config.toml
model = "CTC audio transcriber"
dataset = "read English sentences (LibriTTS-R)"
train_examples = 15625
gain_aug_db = 10
noise_aug = 0.002
n_mels = 64
hop_length = 160
input = "log_mel"
spec_augment = true
win_length = 512
tokenizer = "char"
vocab_size = 32
arch = "transformer"
norm = "rmsnorm"
norm_position = "pre"
hidden_act = "gelu"
head_dim = 48
fused_qkv = true
bias = "all"
qk_norm = false
layer_scale_init = 0.01
parallel_block = false
moe = "top_k"
num_experts = 4
moe_every = 1
expert_mlp_ratio = 1
experts_per_token = 1
shared_expert = false
subsampling = 2
layers = 10
width = 384
positions = "conv"
residual_init = "none"
optimizer = "normuon"
muon_scale = "match_rms_adamw"
learning_rate = 0.0045
momentum = 0.9
nesterov = true
orthogonalizer = "newton_schulz_5"
adamw_lr_other_params = 0.00077
max_grad_norm = 5.0
max_steps = 6700
batch_size = 64
epochs = 27.4
lr_schedule = "cosine"
final_lr_fraction = 0
warmup_steps = 670
weight_decay = 0.07
adamw_weight_decay_other_params = 0.05
Rows from block 6 of a small CTC audio transcriber, named by matrix and row number. Rows with one number within an expert belong to one neuron, the router's apart. Each number is 128 + 32 x the weight over its row's rms, rounded and kept within 0 to 255. All counts start at 0.
Before each expert's rows are labels from the 100 clips, of 14976, where the router gives the expert most weight on average: "loudest" is the band of the loudest frequency at the time of the peak. Only what is clearly more common there than usual is listed. The data: read English sentences (LibriTTS-R).
# router: router (model.blocks.6.mlp.router.weight, 4x384, trained with AdamW), inputs 128-255
# up: expert up (model.blocks.6.mlp.up, 4x384x384), inputs 128-255
# down: expert down (model.blocks.6.mlp.down, 4x384x384, transposed), outputs 128-255

# expert 2
loudest: 500 to 1000 Hz
router.2 [130 121 117  95 149 168 117 158 157 101 161 161  99 131 103 144  94  87 109  34 150 167 103 131 114 163 126 113 109 142 164 121  87 140 136 145 101 124 128 142 118  95 157 112 180 159 127 158 153 119 163 140 112 158  72  71 118 158 101 128 147 121  92 163 194 137 176 151  94  64 125 153 187 138 123 147 156 124 133 158 129 153 226 163 125 173 104 122 159 201 102 128 131 150 112 206 118 143 117  93 128 119 186 143 178 157  63 120 128  81  90 146 140  96  94 236  91 126 130  91 158 150 122 153 117 174  70 118]
up.0 [193 111 124 125 130 133 138  94 129 117 118 131 199 180 133 100 132 181 130 113  68 109  73 107 138 107 102 117 154 189 105 149 138 131 111  82 144  97 117 113  68  89 178 120 193 153 169 166 154  74  57 116 146 118 179 125 133 124 154 123 145 143 162 128 100 119 114 116 108 156 173 115 120 111 135 102  91 148 164 134 173 128 122 177  86  77 112  96  96  97 117  85 147 121 166  84 121 134 112 129 159 116 119  60 145 131 104  70 150 103  91  89 131 117 141 122  99 126  90  68 123 121 161  89  96 200 196 151]
down.0 [147 155 113 169 104 155 185 108 127 146 144 142 105 133 145 110 170  87 120 134 138 187 168 119  99 138 201 109 173 102 154 146 174 111 127 127 115 137 132 131 125 118 112 156 124 109  65  74 160 161 158  95 149 115 113 164  55 111 127 148  82 106 133 120 150  79  62 143 149  99 138 143 165 161  93 156  95 136 150 124 119 124 164 103 149 145 149 171  84  67 138 126 110 103 134 144 187 156 113 109  91 132 138 143 145 150 114  97 134  70 152 126 129 177 124 196  96 168 161 136 170 130 137 138 112  90 117 113]
up.1 [168  95  87  85  34 138 135  59  99 174 123 117  51 101 130  63 150 161 101 133  78 112  92 120  97 133 135 133 125  89 113 103 163 145 136 142 109 148 145 132 137 103 174 163 163 155 131 140 110 132 170 135 122 132 167 135 140 123 146 135  88 114 116 132 115 142  79 207 146 129 158  97  67  53 100  95  92 143 156   0 141  92  66 153 108 121  69 168  92 196 117 159 124 129 116  81 129  93 158 167 192  84  88 159 120 170 120 124  92 156 139 132 178 105 127 147 150 113  91  92 150 131 101 173 113  95 114 103]
down.1 [118 129  76 162 115 109 203 154  73  96  90 124 177 104 179 154 167 140 129  83 199 177 111 127 156  93 116 121 138 134 170 167 129 125  95  70 122 137 119 122 107 134 123 126 126 127 142  79  99  81 102 146 156 116 169 139 102 172 141 175 111 132 125 160 157  86 125  85 106 142 120 143 169 131  71 134  96 119 137 115 141 134 181 144 130 111  66 119 129 110 162 190 168 178  99  93 101 182 104 111 158 107 149  37 171  31  84 109 165 140 128 126 157  90  90 179 107 151 127 138 133 106 138 123 153 166 105 106]
up.2 [147 125 116 117 131 132 140 110 113 127 105 103 149  94 132 169 120 141 150 107 123 164  73 134 160  78 137  86 126  77 132 158 101 162 124 114 161 162 164 147 143 219 155 163  48  78  58 188 164 117  73 152 115 104 172 160  70 124 115 188 116 188  90 152 134  86 113 175 117 143 127  96 231 149 102 128 168 179 106  98 143 164 115 103 110 204 133  94  36 101 130 109 131 167  76 135 110 144 133 104 108 126 175 114 118 149  73 149  80 135 161 117 164  80 192 190 111  94  98 145 100 137 169  88 142  91 140 151]
down.2 [134  89 119 109 126 134 125 126 166  82 103 194 134 126  91  88 128 103 169 150 131 121 168 100 129 141 113 137  95  45 137 132 113  68 130 150 176 134 148  84  74  93  65 166 108 159 153 163 144 145  99 122 158 120 126 106 124 144 139 143 140 200 148 117 139 148 166 147 178  93  86 190  39 120 107 137 159 150 156 136  79  68 102 153 122  79 151 164 166 196 138 152 101 143 105 139 162 101 122 181 151 110 112 127 134 122 167 117 112 116 148 161  74 133  98 106 117 162 100 190 185 111  73 110 101 162  82 137]
up.3 [171 145 152 129 168 169 118 125 145 160  93 156  93 110 167 187  80 108  87 128 156 172 141 117 100  59 118 186  78 153 141 127  83 170  95 110 174 165 133 140  99  81 128 109 158  72 121 164 121 113  34 135  76 164 141 111 144 118 135  92 103  88 100 142 126 128 154 121 122 101 135 215 122 106  89 137 143  84  93 131 107 161  95 165 114  97 124 139 140 129 138 146  97 146 156 133 120  99 122 111 117 167 152  86 181 166 127  46 120 171  87 162 153 131 116 105 146 134 140 120 106 129  75 152 143 172 146 162]
down.3 [103 101 102 142 101  75 130  93 145 113 133  91 108 146 131 100 135 112 177 104  93 109 122  98 164 113 108 159 142 145 111 166 129  45 161 110 158 118  99 166 106 166 127 112 136 141  85  92 140  80 188 133 117  93 111 150  84  76 152 177  98 128 115 110 127  79 134 180 150 192 129 160 153 146 105  71 188 155 144  84 118 172 128 150 127 157 150 135 156 163 100 235 139 124 156  78 163  68 137 114 158 102 148  83 102 122 160 143 128  78 111  96 111 112 107 217 139 131  90 154 107 119  88 150 162 187  93  88]
up.4 [103 142  70 150 121 128 122  98 142 180 102 176 151 155  97 145 217  80 131 128 165 144 136 135 163 108 119 144 167 136 104  54 148 168 122 144 134 149 226 127 128 115 124 125 126 116 146 136  71  89 118  98 141 117 124  95  98  88 119  28 118 137 103 180 103 144 117 134 130 119 165 132 113 109 127 192 130 116  82 127  56 133 146  86 140 137  75 156  91 126  62  90 116 157 182 134 152 114 152 138 141 124 174 202 105 119 141 141 197 123 115  94 159  64 114 198 123 154 180 103 172  80 148 151 145 138 136 161]
down.4 [131 156 127  83 124 125  92 113 128 149 105 103 143  85  63 108 116  93 104 116 119 202 155 142 156 125 137 152 130  58  92 180 155 146 167 135  95 105 156 136 114 148 136 113 153 179 118 161 123 150 139  79 115 134 154 156 134 121 158 165  66  96 102 104 163 127 103 146 143 137  97  70 120  84 106 118  78  80 168  77  91 153 144 150 204  82 153 102 131 130 152  90 122 134 130 162 155 150 190 166 158 151 182  54 132 122  80 111 125  89  79  94 184 146 126 146 120  71 159 127 143 153  93 171 137  95 149 173]
up.5 [137  92  85 204 148 110 115 137 117 116 120 121 137  93 174 121 114 121 129 155  80 111 144 174 133 146 163 106 154 114 133 156 139 149 180 145 143 150  77 125 157 135 134 116  91 132 160 160 110 107 168 126 148 224 143 138 112 140 122 183 120 120  97 111 105  66  98 121 109 127 151 143 163  92 130 140 144 138 109 178 194 136 118 124 101 138 200 126  93  88 135 129 137 163  55  69  87 156 169 122  73 113  86 175 116 132  76  98 152 131  97  88 146 101 166  56 159 205 119 149  56 103 138 168 182 129 138 125]
down.5 [ 98 128 138  51 144  84 159 131  87 131  92 132 107 125 154 158 152 130 174 174 177 105 174 125 175 111 114 114 162 117 130 138 100 132  69 126  85 149 122 135 139 204 136 103  98 116 168 132 141 108 126 159  95 158 124 107 141 105  97 156 128 123 167 169 133 109 111 134 137 172 161 104 166 103  99 156 104  80 109 125 105 109 125  56  88 130  95 111 136 176 151 128 148 129 196  89 119 115 112 118 145 104 179 129 120 158  80 219 124 107 117 127 110 103 122 121 116  71 106 100  66 199 129 136 179 144 116 127]
up.6 [101 162 134 147 147  40 133 113 154 117 143 122  89 156  64  94 108 119 151 141  72 162 179 137  97 177 184  72 134 128 119 152  94 126 134 162 117 130 136 139 113 137 148 142  83 133 152 162 104 156 162 130 133  82 117 118 113 147 128 101 126  80  87 133 139 124 134 118 137 157 136 137 123 192 119 144 125 145 191  39 112 114 100 145 135  86 126 156 158 117 113  99 121 139 126 146  95  99 146 143 112 126 153 132 113 117 123 154 127 115 149 109 205  40  94  97 171 170  94 114 134 127 169 161 159  97  81 161]
down.6 [ 77 106 125 170 118 189 114 181 128 110 133  83 157 123 131 106 126 141 144  71 119  80 130 135 105 112  58 166 135 150 155 169 111  65 129 132 117  92 133 143 169 168  92 134  92  95 158 133 176 110  91  59 137 179 141 106 117 153 154 103 180 153 137  68  63 102 117  94 147  92  98  93 161 151 156 155  91 112 121 157 145 170  90  94 129 151 113 136 129 126 150 122  88  93 106 149 173 164 112  89 176 124 155  87 141 119  94 154 137 132 129 184 134 204 144  91 103 139 149 159 111 129 172 106  71 135 126 103]
up.7 [ 69 154 146  74  43 134 106 122  76 114 153 127 117 127 105 104 151 107 123 133 155 108 210 130 116 105 112  98 123 158 161 199 166 148 111 155  99 120  95 182 162 134 140 147 104 170 112 148 148 189 105 123 129 178 165 134 120 154 129  84 140 103 134 127 147 137 158  44 117 116 152 155 157 140 154 149 170  89 135  99 160 162  95 144 156 146 134 155 114 159  79 116 125 121 128 102 156 130 131  57 141 146 100 151 148 199 112 171 134 159 128 199 186 121  89 145  52 138 102 172 112 225 112 146 145 132 163 143]
down.7 [184 112 130 148 133 150  77 127 122  91 117 145 153 110 158 121  61 136 120 123 196  86 126 131 149 142 184 145 110  44  74  68 138 146 101 126 141 150 143 101  95 157  83 135 163 101 139 105 165  98  57 127 116 191 102 171 145  78 140 128 130 188 142 167 123 159  81  70 132 155 130  96 141  94 129 112 144 141  97  50 103  63 159 122 124 202 124 113 158  97 176 139 155 169 143 131 123 114  94 115 126 156  95  92 164 170 100  98 148 127 135 138 145 116 155 106 156 114 134 102 143 102 111 134 136 151 113 155]

# expert 0
loudest: 4000 to 8000 Hz; 2000 to 4000 Hz
router.0 [106 122  96 118 173 110 100 133 124 148 128 158  90 127 136 114 118 161 164 163 109 136 142 134 134 106 131 126  95 127 135 102 106 192 137 111 137 149 192 141 120 123 125 121 165 111 102 102 161 140 169 175 106 151 157 162 124 125 161 158 106 143 150 133 185 118 113 146  27 110 135 107 158 119 128 158  69 110 186 116  91 122 151 136 137 157 137 126 122 130 115 187 104 125 200 165 145 131 106 103 138 171 105 106 135 170  98 122 122 134  84 117 161 141  97 114 124 104  64 139 140  69 163 127 128 109 164 178]
up.0 [101 128 142 108 146 128 135 113  89  98 146 162 126 103 166 116 132 180 154 148 106 185 150 157 127 121 142 124  80 132 199 129 160 135 153 132  98 132 117 113 143 111 120 149 100 137  73 204  95 105 176 142 137 164 132 117 134 122 131  90  67 139 119 162  82  63 236 129 134  76  86 172 180 142 137 130  84  97  68 148 124 111 144 111  92 132  93 112 161 109 142 107 129 170  99 164  83  96 236 137 160 109 195 153  55  94 129 163 139 151 100 174 103  84 133 125 158 104 122 128 134 116  91 153 149 123  98 181]
down.0 [135 189 115 127 143 119 109  91 116 107 203 118 163 149  67 135  62 134 110 126 126  82 116 152 112  77 169 116 110 164 118 159 106 121 141 126 107 122 139 104 137 135 179 142 116 133 133 123  99 131 124 125 109 119 147 164 149  59 124 140  61  88 128 101 123 172 202 133 109 102 109 201  91  79  56 174 150  80 140  76 108 200 123 127 152 203 163  89 164 162  97 138 158 132 109  99  77 100  63  98 169 100 152 170 186  70  69 130 166  93 162 136  89 182 113  63 122 152 113 132 134 152 145 164 131 168 135  80]
up.1 [127 108 172  89  41 123  93 163 156 131 123 152  55 142 166 165 152 191 134 154 122  92 117 156 141 172  93 142 139 124 157 117 117 163  83  91  82 114 156 165 113  96 107 161 129 135 135 127 214 122  88  87  75 149 134 100 168 119  74 165 165 188 142 103  96  73 161 135 121 139 154 179 145 100 167 110 106 134 151 111 133 113 159 127 145 120 102 125 112 106  87 127 112 122 139 141 150 112 142 120 133 105 185  86 124 139 116 153 129  95  96 126 143  90 156 156 142 144 149 101 109  92 108 107 114 166 132 146]
down.1 [177 171 109 143 154  86 105 179 151 154  86 141 149 106 108  66 153 115 127  74 106 125 143 113 145 124 102 172 139  98 126 104 133  47 117 103 147 106 172 177 138 165 156 130 168 108 206 148 155  97 118 154 148 107 152  68 166 102 122 144  92 115 124 153  68 104 111 105 136 125 117 160 181 133 156 127 146 116  64 149 142 154 171 133 126 169 172 113 151 110 109 152 147  60 131 120  93 135  81  87 129 109 110 203 174 103  93 106 156 157 130 148 131 135 120 112  88 100  92  98  41 183 158 155 160 113  79 168]
up.2 [127 157 100  85 149 138  79 138 143  87 114 147 156  92 140 115 164 214  83 135 122 139 164  99 110  30 148 147 188  81 133 140 191 101 143 139 127 185 143  96 194 200 213 149 149 145 158 145 113 140 118 148 138 111  88 105 131 112 185 138 122 128 100  90 117 151 150 152 103 115 168  65 114 126 156 115  88 140 132 142 125  86 169 182 170 124 147 156 141 102 153 165 142  95 109 124 116 139  86 140 147 141 174 136 137 106  78 158 100 125 146 138 191 113 139 122  85 188 132 127 138 189 116 174  84 137 119 164]
down.2 [144 156  99 171 111 151  77 144 187 126 145 151  97 140 197 101 134 134  73 231 142 170 138 156 105 172 154 194 144 135 150 154 153  91 131 124 121 100  98 157 113 134  96 141 132 118 154 194 138 108 171 149 110 122 213  87  82 142 142 111  96 104 146  77 129  94 120 111 144  76 104 155 106  76 120  92  76 107 123 136 101 138 107  81  90 129 138 133 136 176 106  72 123 187 150 106 105 169 112 156 184 121 143  72 148 127  81 105 127 152 152 128 123 141 107 142 155  95 145  81  82 126 168 165 139 124  87 137]
up.3 [135  85 122  88 132  51 144 124  87 129 110 152 144 119  61 129 102 154 131 153 149 126 117 119 117  99 122 136 122 125 144  88 149 212  90 184 118  95 118  75 114 112 148 154 101 130 112  67  88 203 162 179 145  78 175 158  83 109 129 169 103  89 166 116 159 143 156  82 124 121 114 110 206 103 109 106 128 141 148 146 109 178 115  88 229 114 165 130 140 131 146 149  97 102  66 134  47 143  95 154 108 129  96 141 148  95 159 116 130 170  95 114 164  78 112 117 108 109 119 110 151  93 131 162  88 160 137 173]
down.3 [114 202 150  68 183 133  70 127 128 171 105 125 167 127 161  88 154 118 157 140 132 118  55 112 118 180 107 140 155  82 137 186 150  89  79 106  85 222 105 201 100 110  89  85 113 122 147 151 137 101  59 152 150 129 126 110 111 117 137 100 104 135 156 144 108 136 159 154 145 176  72 137  88  82 192 147 121 130 181 114  82 136 148 114  93 113 139 155 126 111 110  57 101 146 115 132 117 106  99 119 177 141 113 100 105 198 142 142 184 178 169 128 112 130 112 197 151  78  91 151 132 147  77  85 136 139 116 177]
up.4 [137 196  82 148 131  37 140 124 145  88 100 153 147 129  91 141 143 107 151 180 185 126 175 147 179 115 120 110 138 153 162 103  86 177 108 100 170 163 104 192 128 129 147 168 111 150 128 120 162 112 144 188  81 146 119 123 147 105 160 122  93 117 126  80 192 173 123 178 120 125 177 163 124 137 101  89 128 122 140  89 112 129  99 162 127 145 112  83 104  84 119 125 134  76 186  91 106 146 138  93  90 132  88  98 144 105 157 118 107 170 115  79 150 206 118 135 126 110 126  71 115 128 140 122  39 124 113 127]
down.4 [119 108 178 112 107 170 109 106 110 140 141 165 115 155 116 150 149 233  94  82 129 126 141 102 155  75 133  99  86  88  70  84 138  98 152 172 107 118 133 132 121 101 117  92 133 127 112 107 166 177 110 144 163 116 131 148  92  94 117 159 121 119 127 134  95 118 168  83  73 133 167 141 166  93 140 190 103 117  79 164 111 159 111 103 136 111 187 153 144 178 170 129 109  81 112 138  81 112 165 129 110 144 124 162 106 196 114 129 135 160 130  86 162 142 107 160 158 106 124 119  81 110  82 129 143  85  95 128]
up.5 [121  16 141 116 169 148 109 184  94  83 122 145  96 130 123  94  78 138 108 133 184 103 173 110 140 100 101 135  91 145 148 140  95 161 133 121 159 125  91 144 125 134 142  98 122  92  65 137 160 106 154 121 172 119 135 155 166 141 169  95  98  79 102  78 122  98  75  99 113 118 148 142 103  78 161 126 142  67 121 140 100 150  61 149 160 102 111 144 116  95 125 168 127 138 115 167 124  68 101  89  59 104 143 106 151 109  74 180  85 109 135 118 197 126 143 152  90 121 128 127 127 119 185  76 164 121 155  94]
down.5 [ 60 156  59 139 109 108 146 176 122 144 137 131 189 119 164 122 164  93 129 140  81  89 126 125 113 167 108  68 152  63 141  65 118 132  97 151 172 165 105 116 156  72 137 116 130  99 178 103 104 146 150 115  80 122 103 142 148 123  89 149 117 110 104 137 134 144 114 173 119 108 115 147 141 115 146 125 135 107 113 193 113 135 162 140 102 167 109 108 135 178 178 146  93 176 128 170 187 119 138 163 206 123 147 150 105  97 182  99 121 192 136 129 175 182 149  98 181 131 115 118 105 147 113 230  81 211 128 155]
up.6 [160 104 136  89  82 128 121 165 142  97 181 146 131 123 101 128 170 164 177 162 152 112 132  89 114 120 148 137 119 147 117 111  84 154 160 154  98 188 160 134 127 178 182 159 109 164 139 126 141 126 138 125  98 155 130  99 143 149 158  87 174 139  96 143  99 128 104  94 137  92 200 132 126 133 123 198 125  98 115 101 180 121 202  95 165 102 147 125  75 144 118 100 113 146 142 123 147 134 142 143 117 117  58 131 128 144  94 190 155 104 155  96 119  92 165 165 103 103 130 131 120 163 101 146 141 111 144  75]
down.6 [178 138 175 138  89 136 122 144 158 172 100 182 173  52 130 141 115 113 155 163  84 167 119 124 135 141 165  61 150 104 140 106 138 130 126 120 127 144 130 180 108 117 110 132 182  98  97 154 144  77 106 164 112 130 143  99 204 100  84 167 146 161 121 146 156  75  99 165 138 129 148 184 106 124 192 104 126 114 129 144 130 173 135  81  47  90 142 169 181 139 108 119 180 133  95  73  87 152  90 114 154 176 122  58 126  84 137 156 134 164 125 138  92 182 134 153  94 157 104 161 157 124 156 140 120 137 171 168]
up.7 [135 100 107  96 107 107  92 115 128 129 132 137 138 148  33 126 116 114  89  79 143 135 135 135 110 116 128 123 149  96  98 125 105 143  93  82 105 174 131 160 159 115 136  97 113  93 102 176 135 101  91  91 154 112 124 134 137 130 118 107  81 129 120  85  93  99  78 193 141 104  91 160 180 131 160 131 127 114 151 125 165  86  84 117 165 165 111 128  94  95 123 136 120 151 166  46 163 105 101 123 173 137  77 151  53  56  79  90 114 110 109 109 137 159 142 126  84 164 155 126 140 129 113 110  68 143  72 111]
down.7 [ 75 164 127  74 104 159 157 174 105 175 134 125  99 162  99 143 154 160 108  70  97 108 113 138 106 160 162 103 180 110 117 160 180  97 152  86 126 126 137 140  98 135 122 134 176  98 139 152 127 101 109 133 153 146  82 147 109 131 138  49  95  93 138 170  95 142 130 225 171 109 164 149 136  85 123 124 127 133 154 170 180 105  70 147 110 134 118 113 121 106 117 170  85 146 149  72 195 115 166 121 161 131  77 145 115  99  81  31 122 173 140 115 153 148  88 164 151 116 120  89  89 138 172 117 111 109 109 109]

# expert 1
loudest: 250 to 500 Hz
router.1 [149 130 179 175 186 108 108 179 141 176 124  41 195 150 133 148 120 157 132 136  78  52 121 112 160 145 159 128 187  79  86 106 110 128 129  91 112 153 145 160 122 157  82 185  57  73 126 130 152  90 137 171 108 141  81  95 152  86 109 178 147 108 117 169 124 115 108 131 144  93 149 137  91 119 133 119 146 135 131 121 145  87 110 135 171 142 115 133 109  79 128 127 182  74 116  86 180 178 114 123 174 189 132 126 162 144  62 133 139 141 107 142  92 119  97 122  93 120  65 137 116 207 119 116 201 147 116 150]
up.0 [146 141 128 127 124 131 118  58 148 146  83  95 125 123 146  56 140 153  85 130  87 119 115  68 117 165 142 122 173  93 124 135 157 111 111 182 133 128 118 131 184 192 151 179  71 166 161 140 142 162 105 105  96 121 124  84 125 170 133  83  81 129  83 122 141 134  86 201 121 176 110 145 118 109 147  88 138  79  65 162 140  61  87  85 141  60 169 109 109  87 121 155 139 181 147  97 122 100 193 146 169 142 122 130 116  73  92  94 101 123 155 132 161 138 108  88  66 143  88 159  91 121 199 119 150 146 164 112]
down.0 [144 120 175 143 134  88 137 159 167 150 112 140 140  94  96 114 101  69 117 110 114 148 136 141  62 115 103 152  85 117 126 109 145  73 123 125 129 117 156 152  61 143  88 118 137  99  75 160 112  70 115 137 139 118 123 124 153 154 142 156  85 161 172 182 130 139 170  82 134 104 156 114 107 107 149 154 115  95 122 119 109 126 208 185  88 144 133 146 150 210 116 176 134 107 139 138 135 196  86 121 107 130  99 140 136 146 145 166 173 118 157 132 120 175 170 166 113 158 137 101  68  90  85  68  52 157 131 237]
up.1 [164 100  86 181 105 152 101 127 111 147 157  96  84 140 112  71 171  77 120 132 111 140  91 142 121 166 121 112 154 113 144 153 126 113 124 137 139 132  93 115  87  77 110 109  92 133 134 110  81  87 120 112 127 195 107 167 116 139 141 146 119 180 113 142 169 189 111 136 106 186 118 125 110 179 156 119 147 100  72 138 128  80 148  86 125  90 118 111 138 119 160 150 134  82 105 154  93 165 136 144  99 137 113 161  76 210 132 132 101 143 164 117 107 132 142  81 117 185 166 142 180 136 114 139  60 112 154 140]
down.1 [146 135 102 105  91 134 125 179 155 124 132  82 150 159 120 153 118 134 111 138 163 126 116  95 165 120  82 180 109  96  98 107 106  99 171 161 140 195 165 117  96 101 137  84 109 120 114 143 127 136 210  49 139  79 145 169 170 144 158 135 128 144 133 137  77 159 108  96 185  93 152  81 113 136  70 180  98 128  86 130 153 118 133 118  91 121 170 142 124 110 160 128 142 149 114  15 137 132  69 147 180  74 160 128  96 121 162 150 126 154 147 142 211 132  66 154 102 128  60 140 134 167 144 157  86  91  92 147]
up.2 [162 122 165 169 127 153 177 113 117 167 178 138  68 163 140 106 155 137 126  62 118 165 173 141 134 137 159 125 100 109 140 137 184  99 139 116 115 133 111 172  95 164 153 122  98 214 147 115 147 125  71 171 147  96 165  64 121 136 134 140 101 113 125 136 113 138 137 166 153 128 102 137  85  96 172 205 127 167 112  47 184 132 125 127 123 136 161 118  99 175 131 147 105 164 109 146 113 169  99 107 143  91 123 107 119 130 106 164 162 195 151 118  84 150  97  66 123 111 125  99 142 151 108  82 156  81 125 170]
down.2 [179 145  90  75 158  72  95 128 166 212 123 105 147 115  62 177 133 172  76 143  94 125 124 135  97  97 133 103 149 104 110  97  76  97 147 107 146 168 145 147  96 114 109 131 180 114  61 178  88 174 189 179 161 103 103 114  98 151  94 104 111 106 165  92  73  63  88 132 122 157 102 113 136 163 148 115 187 162  93 109 155 121  82 122 120 104 130 179  98 177 101 109 136  69 143 151 111 102 127 127 116 133 140 126 114 143 104 159 138 165 179 148 118 178 140 132 138 106  95 103 162 112 140 100  78 144 129 125]
up.3 [130 155 106 108 110 139 144 130 136 110 134 119 142 125 169 119  98 168 151 113 131 111 134 144 137 111  80 151 131 100 140 100 106 177 131 124  79 126 141  68 131 123 135 144 114  65  79 137 100 150 146 173 112 109 133 129 171  95 151  91 106 134 122  40  85 153 140 123 138 122 104 173 147 113 110 122 145 138 126 140 151 129 164 117 150 106  98 172  94 121 113 148 152 104 194 122 108 134 137 125 122 201 156 152 103 130 147 138 112 120 196 123 173  63 172 168 153 116 118  99 128 105 154 201 157  76  93 165]
down.3 [131  71 107 130 150 134  90  77  94 178 158  51  86 142 114 121  91 116  94 182  83 170 130 120 144 131 140 129  94 151 133 133 162 175 157 116 171 106  85 169  85 157 134 178 142 158 146 138 161 126 127 137 168 137 130  87  95 159 161 183 130  57 146 150  98 188 114  90 138  85 129 154 100 133 108 113 137 180 197  89 110 115 106 166 173 130 113  99 114 157 116 115 146 114  92 136 122 130 111  96 163 111  64 126  68 126 146 127 110 177 174  57 100  94 136 111  94 111  82 154 157 140 208  56 104  98 159 142]
up.4 [134 118 114 139 170 160 111 167 165 113 108 140 127 113 123  97 174 189 115  86 133 153 145 148 120 149 118 115 142 137  41 173 104 109 139 209 123 144 138 132 118 135 175 152 112 141 184 139 163  98 106  92 119 158 139 164 157 140 117 117 108 152  94 116  95 167 120  97 124 149 126 164 115 166 128 159 137 104 150 204 157 116 140 119 144 131 157 135 111 129 116 119 130  69 128  97 141 100 154 116 107 100 131 168 189 131 186  86 159  66 112 208  48 145 105 133 165 154 199 150  95 129  98 163  52 124 104 134]
down.4 [115  78 138 169 141 183  89 115 131  93 179 104 140  54 101 125 173 161 132 121 200  93  73 187 136  97 166 144 140 146 140 223  62 174 175 138 103 125 178  80  99  89 130 121 133 138 142 184 157 113 166 179  85 196  92 108  91 121 133 108 101 123 147 180 166  65 150 105 105 107 126 123 155 137 129 117  93  97 164  98 101 116 161 158 131  90 129  71 175 151  88 134 115 111 125  87 152 151 117  64 192 134 110 114 109 136 152 146  93 164 116 170 113  66  63 185  82 121 137  84 103  57 143 146  92 158 125 113]
up.5 [126 157 135 151 162 122  94  80 157  99  88  83 103 105 171 138 180  95 155 109 133 102 129  82 109 156 105 108 133 133 143 108 159 133 115 134 136 164 121 111 116 115 137 136 170 135 115  83 117 128 124 110 158 119 119 120  75 133 133 164  95  78  93  88 146 161  83  96 144 133  78 114  76 102 138  74 157 133 122 120  97 149 103 169 159 133 128 121 154 109 196 222 195 163  85 141  79 144 143 129  90 134 116 178 141 137  90 154  97 141 150 114 162 110 146 121 170 135 135 146 103 133 160  84 130 164 135  74]
down.5 [152  82 152  98 114 138 135 170 117  95 120 150 150 142 122  95 104 105 125 136  75 104 116 130 117  82 108 121  63 118 163 142  91 150 151 130  54 101 148 159 140 159 159 101 111 198 195 154 155 176 104 117 169 102 148  97 123 151 159 180  49 117 119 124 201 184 133 118 103 125 161 128 109  81 176 171 139 148 152 142 120 122 143  65 190 110 197 143 110 198  81  65 131 210 199 116 163 132 125 143  80 134 177 125 110 171 176 160 109 107 165  91 185 117  99 117  56 164 106 161 126 115 154  99 120  90 128 133]
up.6 [ 80 119 100 132 114 118 111  85 175 103 127 100 138 127 112 172 175 113 157 128  97  73  97 128  93  93 118 125 109 159 133 144 106 125 119 147 101 164 100 130 148 156 107 138 100 113 127 145 133  93 129 105 110 180 180 103 122 136  85 151 172  94 113 123 132 123  75 149  60 118 172 173 126 147 110 173 156  98 153 146  90  85 131 178  49 170  82 172  66 116 163 117 153  87 152 104 161 192 113 154 181 149 109 127 170 130 136 126 155 146 147 128 134 119 142 126  80 120 156 157 109 122  80 137 115 119 134 155]
down.6 [127 106 127 128 120 169 161 203 101 151 129 114 112 152  80 108 110  70 107 150 101 172 171 187  97 136 137 156  93 131 148 100  98 181 144 105 165 111 132 136  96 158 161 134  71  97  46 107 105  75  79  96 144  80 161  95 171 106 143 155 191 151 126 145  83 126 116 130 187 144 133  96 141 166 123 132 131 154 156 132 153 118 105 128 192 149 113 126 136 113 126  77 142 130 141  84 105  89  93 123 158  86 106 151 134 150 130 134 160  87 167 140  84 164 149 119 136 117 178  59 151 122 128 124 149 133 147 148]
up.7 [112 148 171 127  93 134 130  22  89 163 183  94 126 129 166 195 114 136 108 115 119 143  96  88 106 125 142 136 172 152 114 148 180 156 118 116  42 129  77  91 122 134 115  87 161 166  37 131 177 145  94 116  97 109 118 152 143 146  75 122 169 102  92 122 135 107  86 119 138 107  96 120 131  85 156 161 158  47 141 158 113 176 139 125 128 122 180 152 145 144 136 175  78 107  96 117 125 149  95 105 234  83 120 106  99 107 117 138  95 167 159 130 145 102 124 150 213 149  93  76 104 161 151 132 113 135 148 111]
down.7 [ 96 108 169 146 106 108  73  94 125 176 124 142  53 103 129 105  84 112 157 144 139 102 105 206 116  69 199  87 150 164 123 148  98 153 173  68 107 127 131 148 170  72 155 152  96 146 157 111  92 101 122  73  96 142 135 133 144  94 145  83 132 125 123 154 143 118 115 151 109 106 164 149 163  99 107  97 153 124 100 116 142  99 184 109 108 157 133  86 107  50 143 133 148 172 101 154 106 117 142 170 107 155 107 157 119 183 140 127  88  99 185  91 152 133 144  73 147 182 135  97 152 160 136 136 169  96  61 125]